config.toml
arch = "tc_resnet"
model = "CTC audio transcriber"
dataset = "short read English sentences (LibriTTS-R)"
train_examples = 26041
noise_aug = 0.01
time_shift_ms = 100
n_mels = 64
hop_length = 160
input = "log_mel"
spec_augment = true
win_length = 400
tokenizer = "char"
vocab_size = 32
norm = "batchnorm"
hidden_act = "silu"
drop_path = 0.05
depths = [5, 5, 5]
kernel_size = 5
stem = "single"
widths = [96, 144, 208]
init = "torch_default"
residual_init = "zero_last"
optimizer = "muon"
muon_scale = "match_rms_adamw"
learning_rate = 0.0066
momentum = 0.85
nesterov = false
orthogonalizer = "newton_schulz_5"
adamw_lr_other_params = 0.0029
max_grad_norm = 1.0
max_steps = 7600
batch_size = 512
epochs = 149.4
lr_schedule = "wsd"
decay_fraction = 0.3
final_lr_fraction = 0
warmup_steps = 380
weight_decay = 0.2
adamw_weight_decay_other_params = 0.01
Rows from block 12 of a small CTC audio transcriber, named by matrix and row number. Rows with one number belong to one channel. Each number is 128 + 24 x the weight over its row's rms, rounded and kept within 0 to 255. All counts start at 0.
Before each channel's rows are labels from the 100 clips, of 14848, where the channel reaches its highest value: "loudest" is the band of the loudest frequency at the time of the peak. Only what is clearly more common there than usual is listed. The data: short read English sentences (LibriTTS-R).
# convs0: first width-5 conv (model.blocks.12.convs.0.weight, 208x208x5, each kernel summed), inputs 104-207
# convs1: second width-5 conv (model.blocks.12.convs.1.weight, 208x208x5, transposed, each kernel summed), outputs 104-207

loudest: 4000 to 8000 Hz; 250 to 500 Hz
convs0.152 [128  91  95 101 150 131 142 122 105 164 183 123 109 122 113 141 117 123 152 146 159 130 137 140 109 115 109 169 102 110 116 119 130 137  77 113  82 101 135 157 135 103  70 121 123 116 106 156 152 143 113 126 115 159  91  94 103 148 116 147 112 143 156 123 114 127 112 128 135 111 121 132  98 135 124 162 144  76 113 141 147 164  95 138 148 115 105 122 124 114 132 117 115 127 153  86 114 119  80 126 103 128 120 130]
convs1.152 [161 120 131  96  88 172 110 149 118 146 115 138 121 119  96 124 132  92 120 130 139 123 107 120 159  87  94 134 141 158 125 157 112 124  89 124 178 178 128  80 126 167 142 145 153  83 110 133 141 139 131 119 134 108 198  90  75 123 149 133 137 141 130 156 126 123 150 124 124 130 140 119 108 107 118 123 164 111 109  86 138 143 116 114 114 159 124 141 166 127  96 117  94  96 127 119 124 125  98 116 115 158 122 135]

loudest: 500 to 1000 Hz
convs0.162 [136 123 131 104 116 154  92 146 116  90 118 141 147 134 112 175 126 120 158 170  82 114 139  49  73  92 138 155 105 161 141 112 133  88 117  92 103  97 162 145 113 145 129 181 101 156  96 106 137 101 145 158 102 117 156  90 129 111  91 175 133 114 127 112 172 134 151 124  93 111 142 138 147 117 129 135 129 121 136 144 125 101 104 129 141  85 128 119 114 157 134 169 135 133 114 125  91 124 136 137 143 123 136 101]
convs1.162 [165 141 113 150 122 123 135 132 108 139 149 159 140 142 129 111 120 107 152 147 179 136 151 167  94 170 130 147 121 119  82 159 158  97 106 133 117 137 119 153 167  99  84 128 116  98 124 130 140 124 134 145 178 144 105  76 112 106 137 124 116 154 132 135 144  91  89 123 121 110 150 125 126 103 124 115  90 106 110 109 138 147 138  96 120 136 139  97 121 130  82 145 165 107 123 151 111 150 129  76 115 134 150 129]

loudest: 500 to 1000 Hz
convs0.108 [119 105 102 140 141 125 105 107 164 118 163 133 151 107 125 173 152 119 128 130 150 116 138 163 101  96 119 132 126 132 166  97 148 126 119 129 104 117 127 112 125 153 127 148 132 134 144 110 158 106  70  91 139 133 156 137 141 124 112  98 125 144  74 111  90  73 167  78 194 137 159  80 152  87 112 105 151 123  99 133 127 124 120 105 157 172 115 117 157 140 153 120 145 114 148 109  98 134 135 136 122  99 111 102]
convs1.108 [152 163 144 202 149 140 128 163 146 152 154 131 177 122 132 149 111 102 120 153 126  81 112 161 158 127 104 132 106 150 105 152 140 118 147  95 104 157  90 120 144  84 109 133 105 123  99  86 103 163 114 126 125 126 111 142 134 160 164 152 142 133 140 118 129 164 104 125 139 120 126 100 145 133 129 154  90 158 155 130 124 138 140 136 117 141 144 157  86  82 139 126  60 135  95 123 136 131 160 115 131 148 173 152]

loudest: 500 to 1000 Hz
convs0.0 [106 157 121 120 120 151 122 134 131 163 105  60 100 129 156 135 135 131 125 129 101 114  86  95 142 167 122 150 108 109 120  88 114 168 157 182 125 120 107 128 175 106 138 135  97 116 123  95 148 122 168 133 148 119 135 123 102 103 131  79 133 146 150 122  89 117 137 109 140 142 108 106 143  95 161 117 163 125 137 143 128  72 118 137 148 114 167 181 128  81 122 158 115 102 123  95  95 121 134 143 106  84 131 132]
convs1.0 [ 74 136 139  88 133 102 167 181  65 133 162 149 153 135 139 126 131 116 135 109 142 142 103 166 159 132 100 130 111 139 167 144 111 116 130 114 143 152 130 133 148 106 107 106 157  95 171  98 111 143 101  80 116 111 125 115 103 167 114 129  55 107 140 122 126 151 103 167 150 118 102 126 124 154 128 107 123 107 100 144 131 170 122 110  98 117 156 140 163 167 123 141 164 163 127  89 111 138 137 159 174 125 121 100]

loudest: 250 to 500 Hz
convs0.43 [ 91 131 122 149 125 112 138 127 107 114  97  58  76 118 134 148 107  99 115 105 148  93 116 116  80 116 135  85 131 184 105 115 124 150  79 155 131 143 127 118 151  92 155 132 122 124  84 134 108 100 118 133 121  71  95 121 128 125 133 115 150 100 102 158 102 143 104 124 125 101 139 124 167 160 147 116 142 104  92 134 103 162 124  88 120 165 136  78  92  97 161 143 156 122 105 175 133 136 127 160 122  99 136 155]
convs1.43 [151 103 137 130 123 129 113 154 133 110 140 136 134 124 131 113 104 130 185 145  77 139 118 150  74 117 136 159 116 143 122 123 122 120 115 142 143 117 141 111 112 132 138 128 115 163 111  90 136  69 126 131 132  79 123 100 140 131 139 132 133 129 132 165  71 107 170 123  95  90 127 117 153 106 124 168  92 126 105 126  97 141 128  81 128 164 154 109 125 115  96 169 106 110 113 172 145 133  96 143 118 114 123  70]

loudest: 500 to 1000 Hz
convs0.174 [135 197 115 114  98 147 124  98 146 141 145  89 138  94 141 145 108 132 171  83 113 111 132  93  90 132  79  96 131 144 148 112 131 169 126 129 122 168 122 129 139  90 168 100 115 118 113 121 125 113 133 177 138 150 102 122 118 125 167 137  93  78 111 136 155 164 181 165 164 131 105 114  86 108 166 114 131 103 135 109 129  97  86 149 111 114 143 129 116 122 101 151 142 116 130  83 129 109 106 139  86 134 115 104]
convs1.174 [117 131 142 128 138 157 131  96 110 150 151 145 106 141 153 133  95 127 148  92 144  84 145 120 110 111 123  79 134 138 118 112 112 147 156  99 119 141 121 136 115 150 159 158  81 117 125  92 144 128 100 136 122  98 136 116 126 154 131 136 139 181 118 125 131 153 159 176 157 120 142 180 128 132 127 135 107 175 129 118 164 112 121 145 145 151 112 139 129 175 176  87 100 135 103 152 110 139  86 113 102  99 124 191]

loudest: 4000 to 8000 Hz
convs0.106 [128 136 135 146 121 141 105  79 137 149 137 121 144  87 106 118 138 118 159 133 115  92 104  65 103 148 142 126 161 124 126 114 136 127 122 120  87 106 149 115 146 113 147 132 105  98 106 144 124 143 144 122 117 131 129  79 140 121 125 153 104 149 154  92 130 108 151 109 114 120 116 136  90  82 123 121 146 131 137 192 170 130 116  88 134  90 147  88 114 100 148 146 127 122  91 105 136 125  99 100 114 150 143 131]
convs1.106 [140 115 124 139 105 111  76 114 149  86 144 134 133 117  98 147 112 115 183 150 142 136 126 147 150 129 120 174 135 120 133 137 104 119  83 144 105 135 111 106 162 107  93 118 168 105 131 132  93 127 126 126  96 153  99 132  87 137 109  88 141 160 126 130 151 137 165 118 117 105 154 121 168 149 121 153 115 102  63 110 155 168  89 137 123 133 122 158 117 125 138 127  96 104 126 123 152 144 104 127 106 152 124 119]

loudest: 500 to 1000 Hz
convs0.134 [127 123  58 105 122 161  91 148 124 135 126 119  98 140  67  96  85 113 156 144 109 105  90 119 101 116 129 104  92 142 151 150 137 154 118  84 107 164 130 132 144  99 104 123 121 147 119 130 144 127 153  92  96 135 107 116 123 144 109 138 139  94  89 128  98 107 130 146  89  85 108 121  94  83 126 120 171 146 138 130 104 131 116 121 135  76 126  97 144 111 113 122 108 142 146 103 194  50 128 136 131 134 116 152]
convs1.134 [163 105 124 104 158 129 108 140 140 138 142 141 129 109  84 121 100 107 148 162 153  72 102 124 123 122 147 167 117 164  96 119 166 125 160 144 147 140 110 124  42 131 120 139  95 124  82 131 128 104 104 142 158 127 157 124 175  86 136  93 151 162 123 108 149 157 150 116 128 143 112 110 140 148 109 135 163 120 120 159 111 152 124 129  96  81 150 135 137 131 134 110 155 174 104 130 128 105  91 100 155  89 144 110]

loudest: 4000 to 8000 Hz
convs0.105 [ 74  85  79 143 117 138 113 123 133 118 107 115 116 120 109 119 114 118 142 146 136 127 171  84 117 115 103 138 109 149 103 100 114 129 113  58  95  89 126 119 118 159 109 123 128 125  56 111 127 117 156 140 104 141 118 100 116 117 141 132 131 134 105 142 117 105 118 117 113  51 120  85 100 137 165 152 139 107 116 105 142  95 145 139 144 110 140 108  96 122  95 122 148 117 133 151 112 112 123 141 127 128 107 102]
convs1.105 [136 107  96 104 116 153 116 105 121  79 106 147 116 109  79 128 115 146  88 126 143 127 143 188 147 103 124 149 117  99  94 136 157 162 156 119 132  99 143  99 126 129 139 122 161 125 120 148 110 113 140 162 131 142 129 108 114  75 149 143 155 150  53  91 123 117 119 106 136 226 126  97 137 162 148 157 126 105  91 137 106 112 148 115 115  82 137 152 133 127 162 110 123 132 151 123 128 158 130 120 167 142 179 115]

loudest: 500 to 1000 Hz
convs0.153 [ 86 123 112 141 115 161 131 130 122 123 137  93  84 135  95 106 179 100 107 117 120 120 100 158 139 106  96  85 132 141 136 101 139 152 104 116 125 145 151 140 115  85 143 183 101  96 134 142 144 163 124 154 150 107 128 115 111 137 124 116 107 149 101 169 141 111 109 172 138 124 172 107  98 126 124 127 135 180 106  90 107 162 175  78  67  92 136 134  81 138 112 121  97 126 131 138 127 122 133 111 118 121 155 139]
convs1.153 [134 106 141 117 151 129 109 115 163 130 143 125 106 157 177 112 142 112 166 147 115 106 152  92 115 122 135 135 118 134  95 167 129 130 144 135 137 107 148 119  68 130 139  98 142 167 157 144 104 101 116 142 120 130 152 141 131 161  99 167  91 138 144 112 145 123 136 125 134 136 118  85 125 124 120 140 106 100 139 120  95 133 126 123  77 122 104 144 128 105 144 123 111 130 120 171 153 134 134 110 114 128 117 142]

loudest: 4000 to 8000 Hz
convs0.58 [120 111 135  80 135 101 148 135 136  90 171 138 116 130 127 195 144  71 116 145 103 126 103 158 141 107 103 137 101 141 139 115 130 129  84 103 136 125 136 120 120 123 101 124 103 159 109 103 112 150 104 127 102 143  98  91 124 131 108 113  85 159 110 128 107 160 122 116 137 127 158 137 166 160 114 145 121 101 141 144 131 153 106 145 126 138 141 129 192 119  60 128 117 126 108 156 141 124 123 143  98 129 124 139]
convs1.58 [130 123 129 179 142 131 131 134 164 129 129 129 184 117 140  81 149 137 103 168 113 123 101 146 110  87 130 141 134 111 144 142 132 153 109  79 152 145 123 115 112  88  99 122 142 137  93 147 147 151 132 119 122 133 129 125 140 127 138 120 138  92 107 101 138 126 167 180 156 127 109 136 129 147 107 138  96 172 113 143 152 141  82 146 148 175  96  95 181 166  94 140 158 115  83 101 127 137 144 104  78 135 125 121]

loudest: 250 to 500 Hz
convs0.95 [102 146 110  99 163 106 115 134 147  90 114 131 146 129 151 141 116 135 176 181 146 110 196  96 135 128 128 136 123  70 159 124 120 135 150 125  69 155  92 145 149 124 108 118 107 142 146 100 129 136 117 133 125 114 114  92 108 130 132 134 158  81 162 108 119 103 119  78 134 104 133 141 102 103 152 159 101 150 115 145 202 135 138 117 155 121 117  91 120  93 119 144 117  73 132 152 123 130 133 113  95 120 100 135]
convs1.95 [164 125 115 111 125 131 130 128 170  91 110 136 110 124 110 126 115 150 144 122  89 132  70 140 128 155  93 165  78  99 104 138 116 144 133 150 117 119 129 135  90  85 123 145 139 144 144  92 123  97 158 111 142 160 121 105  80  86  80 109 200 115  95 130 147 128 133 113 104 150 125  82 133 136 131 132 120 118 150 126  89 164 114 105 126 128  96 152 143  64 138  72 133 149 111 101  84 112 146 114 145 133 126 141]

loudest: 500 to 1000 Hz
convs0.115 [171 129  88  95 118 123 141 108 100  58 118  90 146 155  85 116 104 145 121 103 132 135  91 137 119 123 170 120  99  88  91  91 111 158  76  98 169 141 146 104 111 123 145 139 111 135 114 134 117 113 131 124 102 171 160  99 112 130 119  91 144 128  97 141 128 131  58 123 162 119 161 160 143 148 105 147 178 137 146 111 148 144 108  89 160  93 132 114 114 156 131 101 137 158 127 136 116 118 155 105  89 127 171 128]
convs1.115 [154 124 132 138  97  79 126 136 121  96  98 138 168 132 113 117  98 135 125 123 129 107 143 138  95 135 129 117 149 115 153 123 155 151 126 139 135 133 134 100  95 145 129 154 102 127 108  97 114 159 114 189 124 127 106  77  95  96 101 142 153 165  82 125 142 122 150 127 141 127  88 101 130 116 113 128 131  93 152  78 128 139  95 195 115 184 110 152 129 101 127 122 154 151 155 134 135 127 135 105 135 101  95 191]

loudest: 500 to 1000 Hz
convs0.127 [132 104 173 203 146 103 103 126 128 147 130 120 137 133 103  81 130 144 138 138 155 103 126 105 141  92 124 144 113 118 156  87 110 113  83 169 120 140 147 129 129 134  88 144 111  86 109 119 117 189 129 127 103 126 103 125 107 119 151 116 110 104 121 116 129  83 113 122 101 150 140 124  86 143 111 126 104 132 109 102 119 130 101 128 150 153 108 103 104 150 107 164 126 137 131 116 120 102 128 120 104 114 124 120]
convs1.127 [122 146 107 123  86 126 133  94  88 167 177  93  88 152 159  97 142  81  93 124 187 138 103 140 162 119  99  71 162  99 119 114 179 132 151 116 120 130 159 136 113 125 108 137 109 108 130 146 159  61 131 121 125 113 121 132 114 162 149 148 138 187 155 146 116 144 132 142 119 122 135 137 110 106 121 143 140 118  66 128 159 128  82 152 139 139 144 128 143  78 118 164 118 101 149 141 150 136 121  94 141 104 139 114]

loudest: 500 to 1000 Hz
convs0.65 [123 103 118 115 138 124 154  96 135 133 159 149  98 131 136 120 141 145 112 155 159 120 112 138 126 179 105 114 102 100 157  97 100 117 122  85 119 146 135 132 141 115 144 114 122 132 141 121 137 116 135 104 118 122 113 156 101 115 108 105 140 111  92 114 125 126  99 133  78  90  94 131 100 105 115 116 106 111 121  96 146 120 113  87 106 147 124  80  93 104 169  88 123 126  86 133  97 134 119 116 111 114  99 118]
convs1.65 [141 113 149 140 119  94  98 152 119 141  87  78 111 129 103 113 100  99 162 132 123 119 125 138 109 141  68 130  85  95 107 148 129 128  91 113 147 140 163 114  87 127 146 169 122 129  98 123 160 124 151 158 170 110 148 173 125 130 121 115 119 157 101 114 132 152 164 145 102 168 130 138 146 142 135 137 131 102 114 135 111  87 130  87 116 118 149 145 138 117  77 149 124 116 174 120 124 123 151  94 138 126 127 145]

loudest: 2000 to 4000 Hz
convs0.172 [109 116 106 109 132 121 111 137 164 103 153 108  92 100  94 160 134 158 145 175 125 139 173 148 136 157 149 148 112 102 157 131 112 121 126 130 135 108 115 141 108 134 165 196  93 140 124 140  95  78 123  98 122 107 176  76 101  92  93 145 126 132  98 125 141 118  89  74 188  77 157 139 144 129 119 129 108 150 132 119 175 143 104 107 121 106 119 116 108 134 142 149 109 134  81 107 111 107 110 120 117 121 128 131]
convs1.172 [108 104 162  90  99 155  96 164 130 117 121  93 109 136 153 162 104 223 124 134  82  89 115 137 136 102 148 129 148 161 169 153 168 124 132 145 100 122 116 139 105 130 157 149 156  73 121 123 126 144 173 106  95 108 160 137 119 142 150 149 138 100 125 153 122 130 150 152 123 133  92 153 120 126 142 136 158 150 124 125 142 107 140 116 116 104 139 116 108 136 110 106 134  96 142  92 154 128 126 150  88 137 165 113]

loudest: 500 to 1000 Hz
convs0.149 [ 96  95 113 178 136 139 120 111 138 102 134 131  72  85 118  93  78 142 112 183 120 134  97 137 143  89 103 120 150 147 149  98 112 112 117 172 136 116 119 135 127 144 168 118 119 106 125 157  91 152 119 131 105 114 112 119 115  60 109 133 131 103 128 110 101 112  70 158 139 102 124 100 132 136 149 118  93 107 126 104 129 109 114 133  87  90 121 138 119  98 132 171 138 141 143  90 153 143 133 152  82 102 126 120]
convs1.149 [133  99 142  62  97 113 137 126 108 101 115 106 146 101 134 132 112 100 133 137 137 121 100  94 106 151 111 199 121 119 123 151 120 117 124 132 108 137 134  83  79 138 119 163 155 115 107 158 107 138 104 127 160 115 118 146  92  72 151  93 128 120 145 112 143 143 142 151 103 174 143 143 130 134 158 121 161 133 153 147 110 161 180 119 134 117 175 125 107 169 159 113 135 109 141  90 108 136 200 154 127 121  91 137]

loudest: 500 to 1000 Hz; 250 to 500 Hz
convs0.32 [122 137  90 109 133 118 120 157  73 128 101 124 151 126 131  77  98 130 137 135 127 131 138 153 151 110 120 133 110 145 140 119  90 111 170 142  82  96 103 136 115 139 110 129 127 166 138 118 122 138 114  90 147 108 155 209 131  75 140 177 133 106 104 109 119 111 144 102 114 115 117 132 125 105 124 116  86 121 116 123 139  93 122 132 162 112  84 130 156 149 117 117 141 129 116 123  98 134 129 128 144 106 124 118]
convs1.32 [100  99 136 147 171 123 141 136 151 103 153 130 104 114 134  89 109 145 148 141 137  62 134 134  93 125  94 123  58 151 104 174 136 106  89 170 140 168 137 169 137 125 109 133 150 104 122 124 135 164 115 130 104 117  95  94 133 135  75 132 120 116 121 119 143 158 119 161 119 181 151 151 142 156 129 136 177  98 115 104 101 125 159  79 112 112 124 165 138 119 116 130 125 163 100 114 137 134 125 133 113 127 151 125]

loudest: 250 to 500 Hz
convs0.180 [155  90 146 123 140 112 105  81 139 142 119 128 133 116 135  92 125  96 113 110 154 101 111 119 118 120 159  98 139 112 140  76 114 110 157 138  97 123 183 114 114 106 139 145 108 121 109 120 131 129 107  88 100 148 129 143  87 151 120 160  84 134  76 114 139 134 114 128 143 123  96 121 105 117 142 143 168 132 103 169 102 160 138 153 126  96 135 139 138 160 138 152 149 129  93 116 125 136 108 154 165 107 108 137]
convs1.180 [150 137 121 141 123 125 122 100 125  88 118 156 128 155 152 123 148 153 154 132 112 119 119  99 119 137 155 109 113 143 100 153 162 134 136  58 164 162 137 125 149 123 116 113 120 130 137 144 114 110 117  91 168 137 157  69 118 140 125 139 114  87 164 133 168 101 163 131 161 135 119 125 148 142 181 126 119 122 143 110 141 110 139 129 112 126 141 101 102  96 143 124 102 132 123 116 110 140  84 174  95 119 114 104]

loudest: 500 to 1000 Hz
convs0.9 [100 130 140 136 131 167 102 101 112 115  63 123 137 144 126 113 132  71 124 107  80  77 132 123 127 151 124 133 147 110 124 122 124 107 103 118 113 169 106 116 119 109 105 169  79 101  94 149 161 144  86 136 115  81 105 116 142 128 136  89  96 112 122 106 127 147 170 120 166 128 118 124 132 133 136 115 154 117 102 140 143 134 107 109 154 160 129 127 124 127 127 129 119 135 151 127 136 142 130 128 133 105 140  92]
convs1.9 [129 147 111 129 141 175 139  99  94 114 113 119 105  91 118 126 117 114 146 151 118 132 110 155 109 153 114 142 156 146 110 125 129 112 134 141 111 136 117 152 142 157  98 139 126 155 112 128 128 152 110 129 127 104 127 123 139 129 132 155 131 110 159 154 137 106 108 112 139 156 153 102 144 101 133 118 148 122 121 129 146 158 136 165 128 134 115 155 114 119 156 144 103 133 137 156 165 127 153 139  37 109 100 137]

loudest: 500 to 1000 Hz
convs0.88 [138 131  55 119 113 141  96 136 103 168 120 103 150 106 130 138  97 154 136 126 121 130 137 109 137  93 143 110 111 116 102 120 136 120 134 106 118  98  96 114 117 130 135 134 107 164 102 106 160 119 129 176 132 112 126 150 110 146 133 103  79 144  96 154 109  78 105 128 145 100 106 140 144  89 103 137 129 103 172 107 108 106 124 127 111 155 170 161 131 120  96 115 116 113 104 178 145  12 139 111 147 111 130 144]
convs1.88 [152 141 150 157 126 110  81 142 113 137 173 104 124 152 133 118 118  94 139 138 169 153 131 166 102 119 170 118 126 119 129 157 117 122 131 137 124 140 146 121 138 150 144 149 148 121 122 136 125  82 129  94 146 150 103 176 126 127 110 130 133 118 136 102 121 147 117 105 117 176 111 119  95 163 137 152  68 138 134 140  98 125 134 115 155 124 111 144 161 128 104 137 102 188 122  98 182 124 159 112 147  77 101 127]

loudest: 250 to 500 Hz
convs0.205 [159 117 143 158  97  89  91 159 149 169 170 115 108  84 115 160 152 145 117 187 106 132 142 139 127 120 114 128  85 104 150 100 121 139 146 138 134  88 124 108  91 117 155  84 147 151 105 143  79 148 118 144 148 130 120 121  86 119 100 173 101 156 141  82 153 162 123 137 125 118 110  98 104 118 134 132 133 101 147 158 129 187 128  98 155 115 131 122 112 130 106 114 165 109 140 153 111 143  99 147 129  91 117 110]
convs1.205 [161 128 127 112 137  94 125  60 121  94 165 133 105 152 124 150 157 119  85 154 106 146 143 134 109 140  98 176 169 137 143 147 126  62 128 175 124  85 121 132  87 150  90 110 121 113 120 140 151 110 153 108  94 131  86 103 167 164 172 137 108 145 131 137 142 133 111  76 108 103 113 163 151 147 150 119 133 108 128 149  93 122 136 117  84 109 143 117 135 148 112 146  86 130  96 138  92 138  97 126 126  97 152  87]

loudest: 500 to 1000 Hz
convs0.176 [134 141 127 102 117 126 114 149 114  79 115  95 130 136 104 121 130 116 127 183 147  94  72 127 123 124 133 157 154  75 126  91 138 100 131  82 147 125 117 113 151 171 145 112  96 115 136 108 122 131 129 144  96 107 162 133 123 146 125  76  93 148 120  91 117 146 160 145  96  92 136  63 137 126 160 151 150 128 147 106 143 111 102 137 101 168 109 149 123 156  99 122 121  94 134 137 129 103 145 103 118 127 116 132]
convs1.176 [116 161 134 160 117 167  75 117 148 156 118 132 112 127 138  84 179 119 110  43 159 121 103 153 130 100 134 108 130 168  90 144 105 111  78 106  92 100  96 127 108 114 108 114 113 146 113 132 134  94 126 124 142  97 126 116 133 103 150 122 122 128 120 100 136 125 155  93 141 105 108  85 119 108 146 141 156  85 149 127 132 142 134 124 113 183 123 124 141 101 147 133 175 125 150 148 127 126  84 123 157 115  87 112]