A small CTC audio transcriber, trained from scratch.
Training: muon at rate 0.0066, 7600 steps, batches of 512.
Rows from block 5 of a small CTC audio transcriber, named by matrix and row number. Rows with one number belong to one channel. Each number is 500 + 50 x the weight over its row's rms, rounded and kept within 0 to 999. All counts start at 0. Numbers have three digits each.
After each channel's rows are labels from the 100 clips, of 14848, where the channel reaches its highest value: "responds to" is what is common among them; "loudest" is the band of the loudest frequency at the time of the peak. Only what is clearly more common there than usual is listed. The data: short read English sentences (LibriTTS-R). In brackets: how many of the 100.
# convs0: first width-5 conv (model.blocks.5.convs.0.weight, 144x96x5, each kernel summed), inputs 0-47
# convs1: second width-5 conv (model.blocks.5.convs.1.weight, 144x144x5, transposed, each kernel summed), outputs 0-47

convs0.15:443469485453528443544481510524474468444543519555404493495493468453553498467509516387526490498544530506450486545477447534654483507494490536587548
convs1.15:473493412618513521500475501517513532497513587461468465504481511416531478456457532494459529281494474524459491437510487477520495499474518547543477
responds to: voice: male (100)
loudest: 250 to 500 Hz (45)

convs0.61:446529446462514499510511450454482530461529430526460406401434495401518518526534530428491522466541540520459469534497434520527461453514468425467536
convs1.61:544405407500568482550436414441500546578497577506469487497502457655470517488442530506472502567539504528418469476455582455507560563613470468569486
responds to: voice: male (97); the word "i" (38)
loudest: 500 to 1000 Hz (43)

convs0.34:462546416413532521466516455479578522522473528581494515517448569519458626513523538443529454447588503512519528546501465510581455448511472608461519
convs1.34:482487548437544464552491519555487508473511513520436500567483540437511503508500562591531600521449441535500467437555591486451523591415455548595573
responds to: voice: male (89)
loudest: 250 to 500 Hz (70)

convs0.99:444507434492448544536490481434473551512406478499558375497524398468551522378537494493531420450486486599471455582488448489491446526510513436487547
convs1.99:504436443522467540472488466489409554584517455577511445505480493450546571538606506535454498561551449474533580580543530599593544486490469411540522
responds to: voice: male (87)
loudest: 500 to 1000 Hz (48)

convs0.12:572490487563502437535472476553493460437493481478486495596504479539481448420512523554516469460481443500391500514529435463518432516509503488480608
convs1.12:505443541535467578492396440412455481671517494444448490612361496513419540428425544507522534376467517419524630500541485558436493477486514555507536
responds to: voice: female (97)
loudest: 250 to 500 Hz (34)

convs0.126:522472470438508547531337503465476535556545468563466390463434486459509452389496452485496415516469458585554519544553546462452412501492445593492547
convs1.126:516561386461467436548404550481514596496465435542427529594459582434400524460538622484523552558489485539425510569457467552506511376502501397405521
responds to: voice: male (78)
loudest: 250 to 500 Hz (37)

convs0.33:441414527427430486532480541491481526449497492465474568420487505508451496517473557524482516507524463447385510485500442450479460551581515512478606
convs1.33:553464614478569480537374435446508463530499468470616489505536457572535493451481475468527521486561486466434444526475484459513394457502518527452546
responds to: voice: female (86); the word "me" (27)
loudest: 250 to 500 Hz (29)

convs0.137:588490440536497515482483471497541485540490470486448425510478432485541557498481510420516458538540427582435531546463480539440473508426536451535506
convs1.137:454462493553470524481484450519478474529505540422534449503509460487539531549519475482501497478585509515498456583506467518592440502551500506487516
responds to: voice: male (90)
loudest: 500 to 1000 Hz (33)

convs0.89:550488580454463470502384544556573465477485478448519545406507427427504354540497558517550505536524533574410484554404495420532406473443511471555425
convs1.89:443403598467500514524511456476477520560484477386405411515588432413431591462469525603541474420508487518503588470540437485448504444483439422571519
responds to: voice: male (76)
loudest: 4000 to 8000 Hz (39)

convs0.50:469539475557517552525316538455465398515496564565473492486469550481464366482511540547455544490457470461487482525499525562488542522461457551513496
convs1.50:559406467528517507445437521462607578565491456473506494496435512510547510516516469482504398550482522574544575518556500515487511500480540464554520
responds to: voice: female (100)
loudest: 1000 to 2000 Hz (45); 250 to 500 Hz (32)

convs0.31:597510417506613514481463522389491474496508466458401482517399472467521502510453526407514482457491393467501517522475453459500417482522479464470493
convs1.31:448560483465472592461457441443409465526446521490519441383518536531490474600416517542512484531491485476569519427430511434530495597588522488436406
responds to: the word "not" (28)
loudest: 500 to 1000 Hz (29); 1000 to 2000 Hz (27)

convs0.19:489534477469477464520513534512465433449553505544539478485452488476634596503480522462470505402486491506457447547465471546595482495482465481632518
convs1.19:518546493423550469568460488457513553439577508471480471570489560430532499578510478500517452339502549515421476528536532517537577432511456495527491
responds to: voice: male (97)
loudest: 250 to 500 Hz (57); 500 to 1000 Hz (26)

convs0.54:476459481486437586489462549546528523574528499546496527491501480515490562488458541505531489437474452439548528471585509485510502561485530453513551
convs1.54:431516551593430471480493469451541494552521497526494514462504507535431499511476436522601432571538498498477537468514477543494386580561501525534517
responds to: voice: male (77)
loudest: 2000 to 4000 Hz (25)

convs0.139:448450522444465522536514455471428532551531531548508445472567528502405514475558579514507520471544537482416483532494480542422491524508376523532433
convs1.139:456494428475486490447550438557441428475540526547438436386453415548482555516474485484575519527475441534462528481470490383574606485510517484512562
responds to: the word "i" (38)
loudest: 250 to 500 Hz (47)

convs0.58:552429397386519507490565433504563534494434518529435462320485483501435497487481514463521485487550548514503405455376519532592445446504467580433483
convs1.58:476603389434449569595503515446486517521564442440556488532500434639607515530451520481529529479456511515548511563468538491493508470423494478452587
responds to: voice: male (77)
loudest: 250 to 500 Hz (46)

convs0.6:461493462579498568526514468511494482601577556475510441412503457421556488456522508495485539449513535592552489537531490482473464533452473577540434
convs1.6:477481499537539424589513535451533519586456461458442365655453398402579496456519481476432502498535432547517475476428500442409481467483502491448466
responds to: voice: male (93)
loudest: 500 to 1000 Hz (46)

convs0.21:477494494517505587488445497518311509393553469426491501586575449498525532515487516435551470499501562689520447528508493443551467495453563448511544
convs1.21:463561519412538454566486448430482596487533456513543385465487483515514616549498577495510497557430570454492510490419495451465502438527597570493559
responds to: voice: male (95)
loudest: 4000 to 8000 Hz (33)

convs0.51:485611469518567579478466511388448528490499544455476507596540446524398505518571597442518424500532467554554468493502549486537543449449485487453478
convs1.51:459520481519499454521497512461487536465488571493497510546473499509457543495490371502649480559486479587391467478456519488495531432563525496482463
responds to: voice: male (95)
loudest: 250 to 500 Hz (37)

convs0.104:453510518516540549538451541507374498443539469509444487536486460483603513511425374550434540516458467526537533489512514548422550471474448539485442
convs1.104:583434501453459446568506530457520464582502497413490635514467482453472527459506532565451462577527473518469457453561587440438521462486523504364484
responds to: voice: female (99)
loudest: 250 to 500 Hz (59)

convs0.64:500435464552465439500468445598478513434472450489512509571559497478461440559458466580520540531576474432353477453495442423484542580550510524460529
convs1.64:558469446466568450478454465492537515386433566506488467460560468505514500598480439483498569499410599521478484512470429475502468583518506470471438
responds to: voice: female (92); the word "you" (52)
loudest: 250 to 500 Hz (47)

convs0.101:511445487396493598461573517591504464513518441471574500469471475497501566528502479464515426466544517550564501486478511437563440562520517483557582
convs1.101:475498557452507457575562564510489505459561510550552530496514547509506530450529477481547456534570493487538463532498581454450499406574484570456480
responds to: voice: male (76)
loudest: 250 to 500 Hz (28)

convs0.16:565533541530528504504471512502472454453574415590471485482476470457480539516445506524552376478516440450354476529485499558530519584514491570540558
convs1.16:435497540536416430419545471557495514498542479511416525600493438515552510512488552512542520532478546533547432485475434473485550431540485501523509
responds to: voice: male (76)
loudest: 250 to 500 Hz (43)

convs0.35:440508475556499464542423463535521493573422468574486438467548502393534442451540479493446538484445456575537489513447524492467477452493520523570501
convs1.35:531538539547476520464468517492545581501544504533490466470548486487494522565494537546572476536493498568475456508475529423452552523469541488466551
responds to: the word "i" (38)
loudest: 4000 to 8000 Hz (27)

convs0.41:518438487499507539367450461479475403481555466595510515572465589481497573469480393570509465563516506519507466489461493532455465436478498505472510
convs1.41:503601481492536501479534529477611465532464439476568469457523620488549521453494377505529548506551453511502482547467484532418495538419527461467526
responds to: the word "it" (35); the word "is" (30)
loudest: 250 to 500 Hz (32)

convs0.23:526562501466502507610561518496528526454403488493440460497441510499454528440576569459500391486510488411493437563489449588548588524415570521457388
convs1.23:491471464479585451536496518363509496463523595431488545483536478535523463492477408494532545506596473498489516513512514535636436446575514564527568
responds to: voice: male (78); the word "we" (30)
loudest: 250 to 500 Hz (55)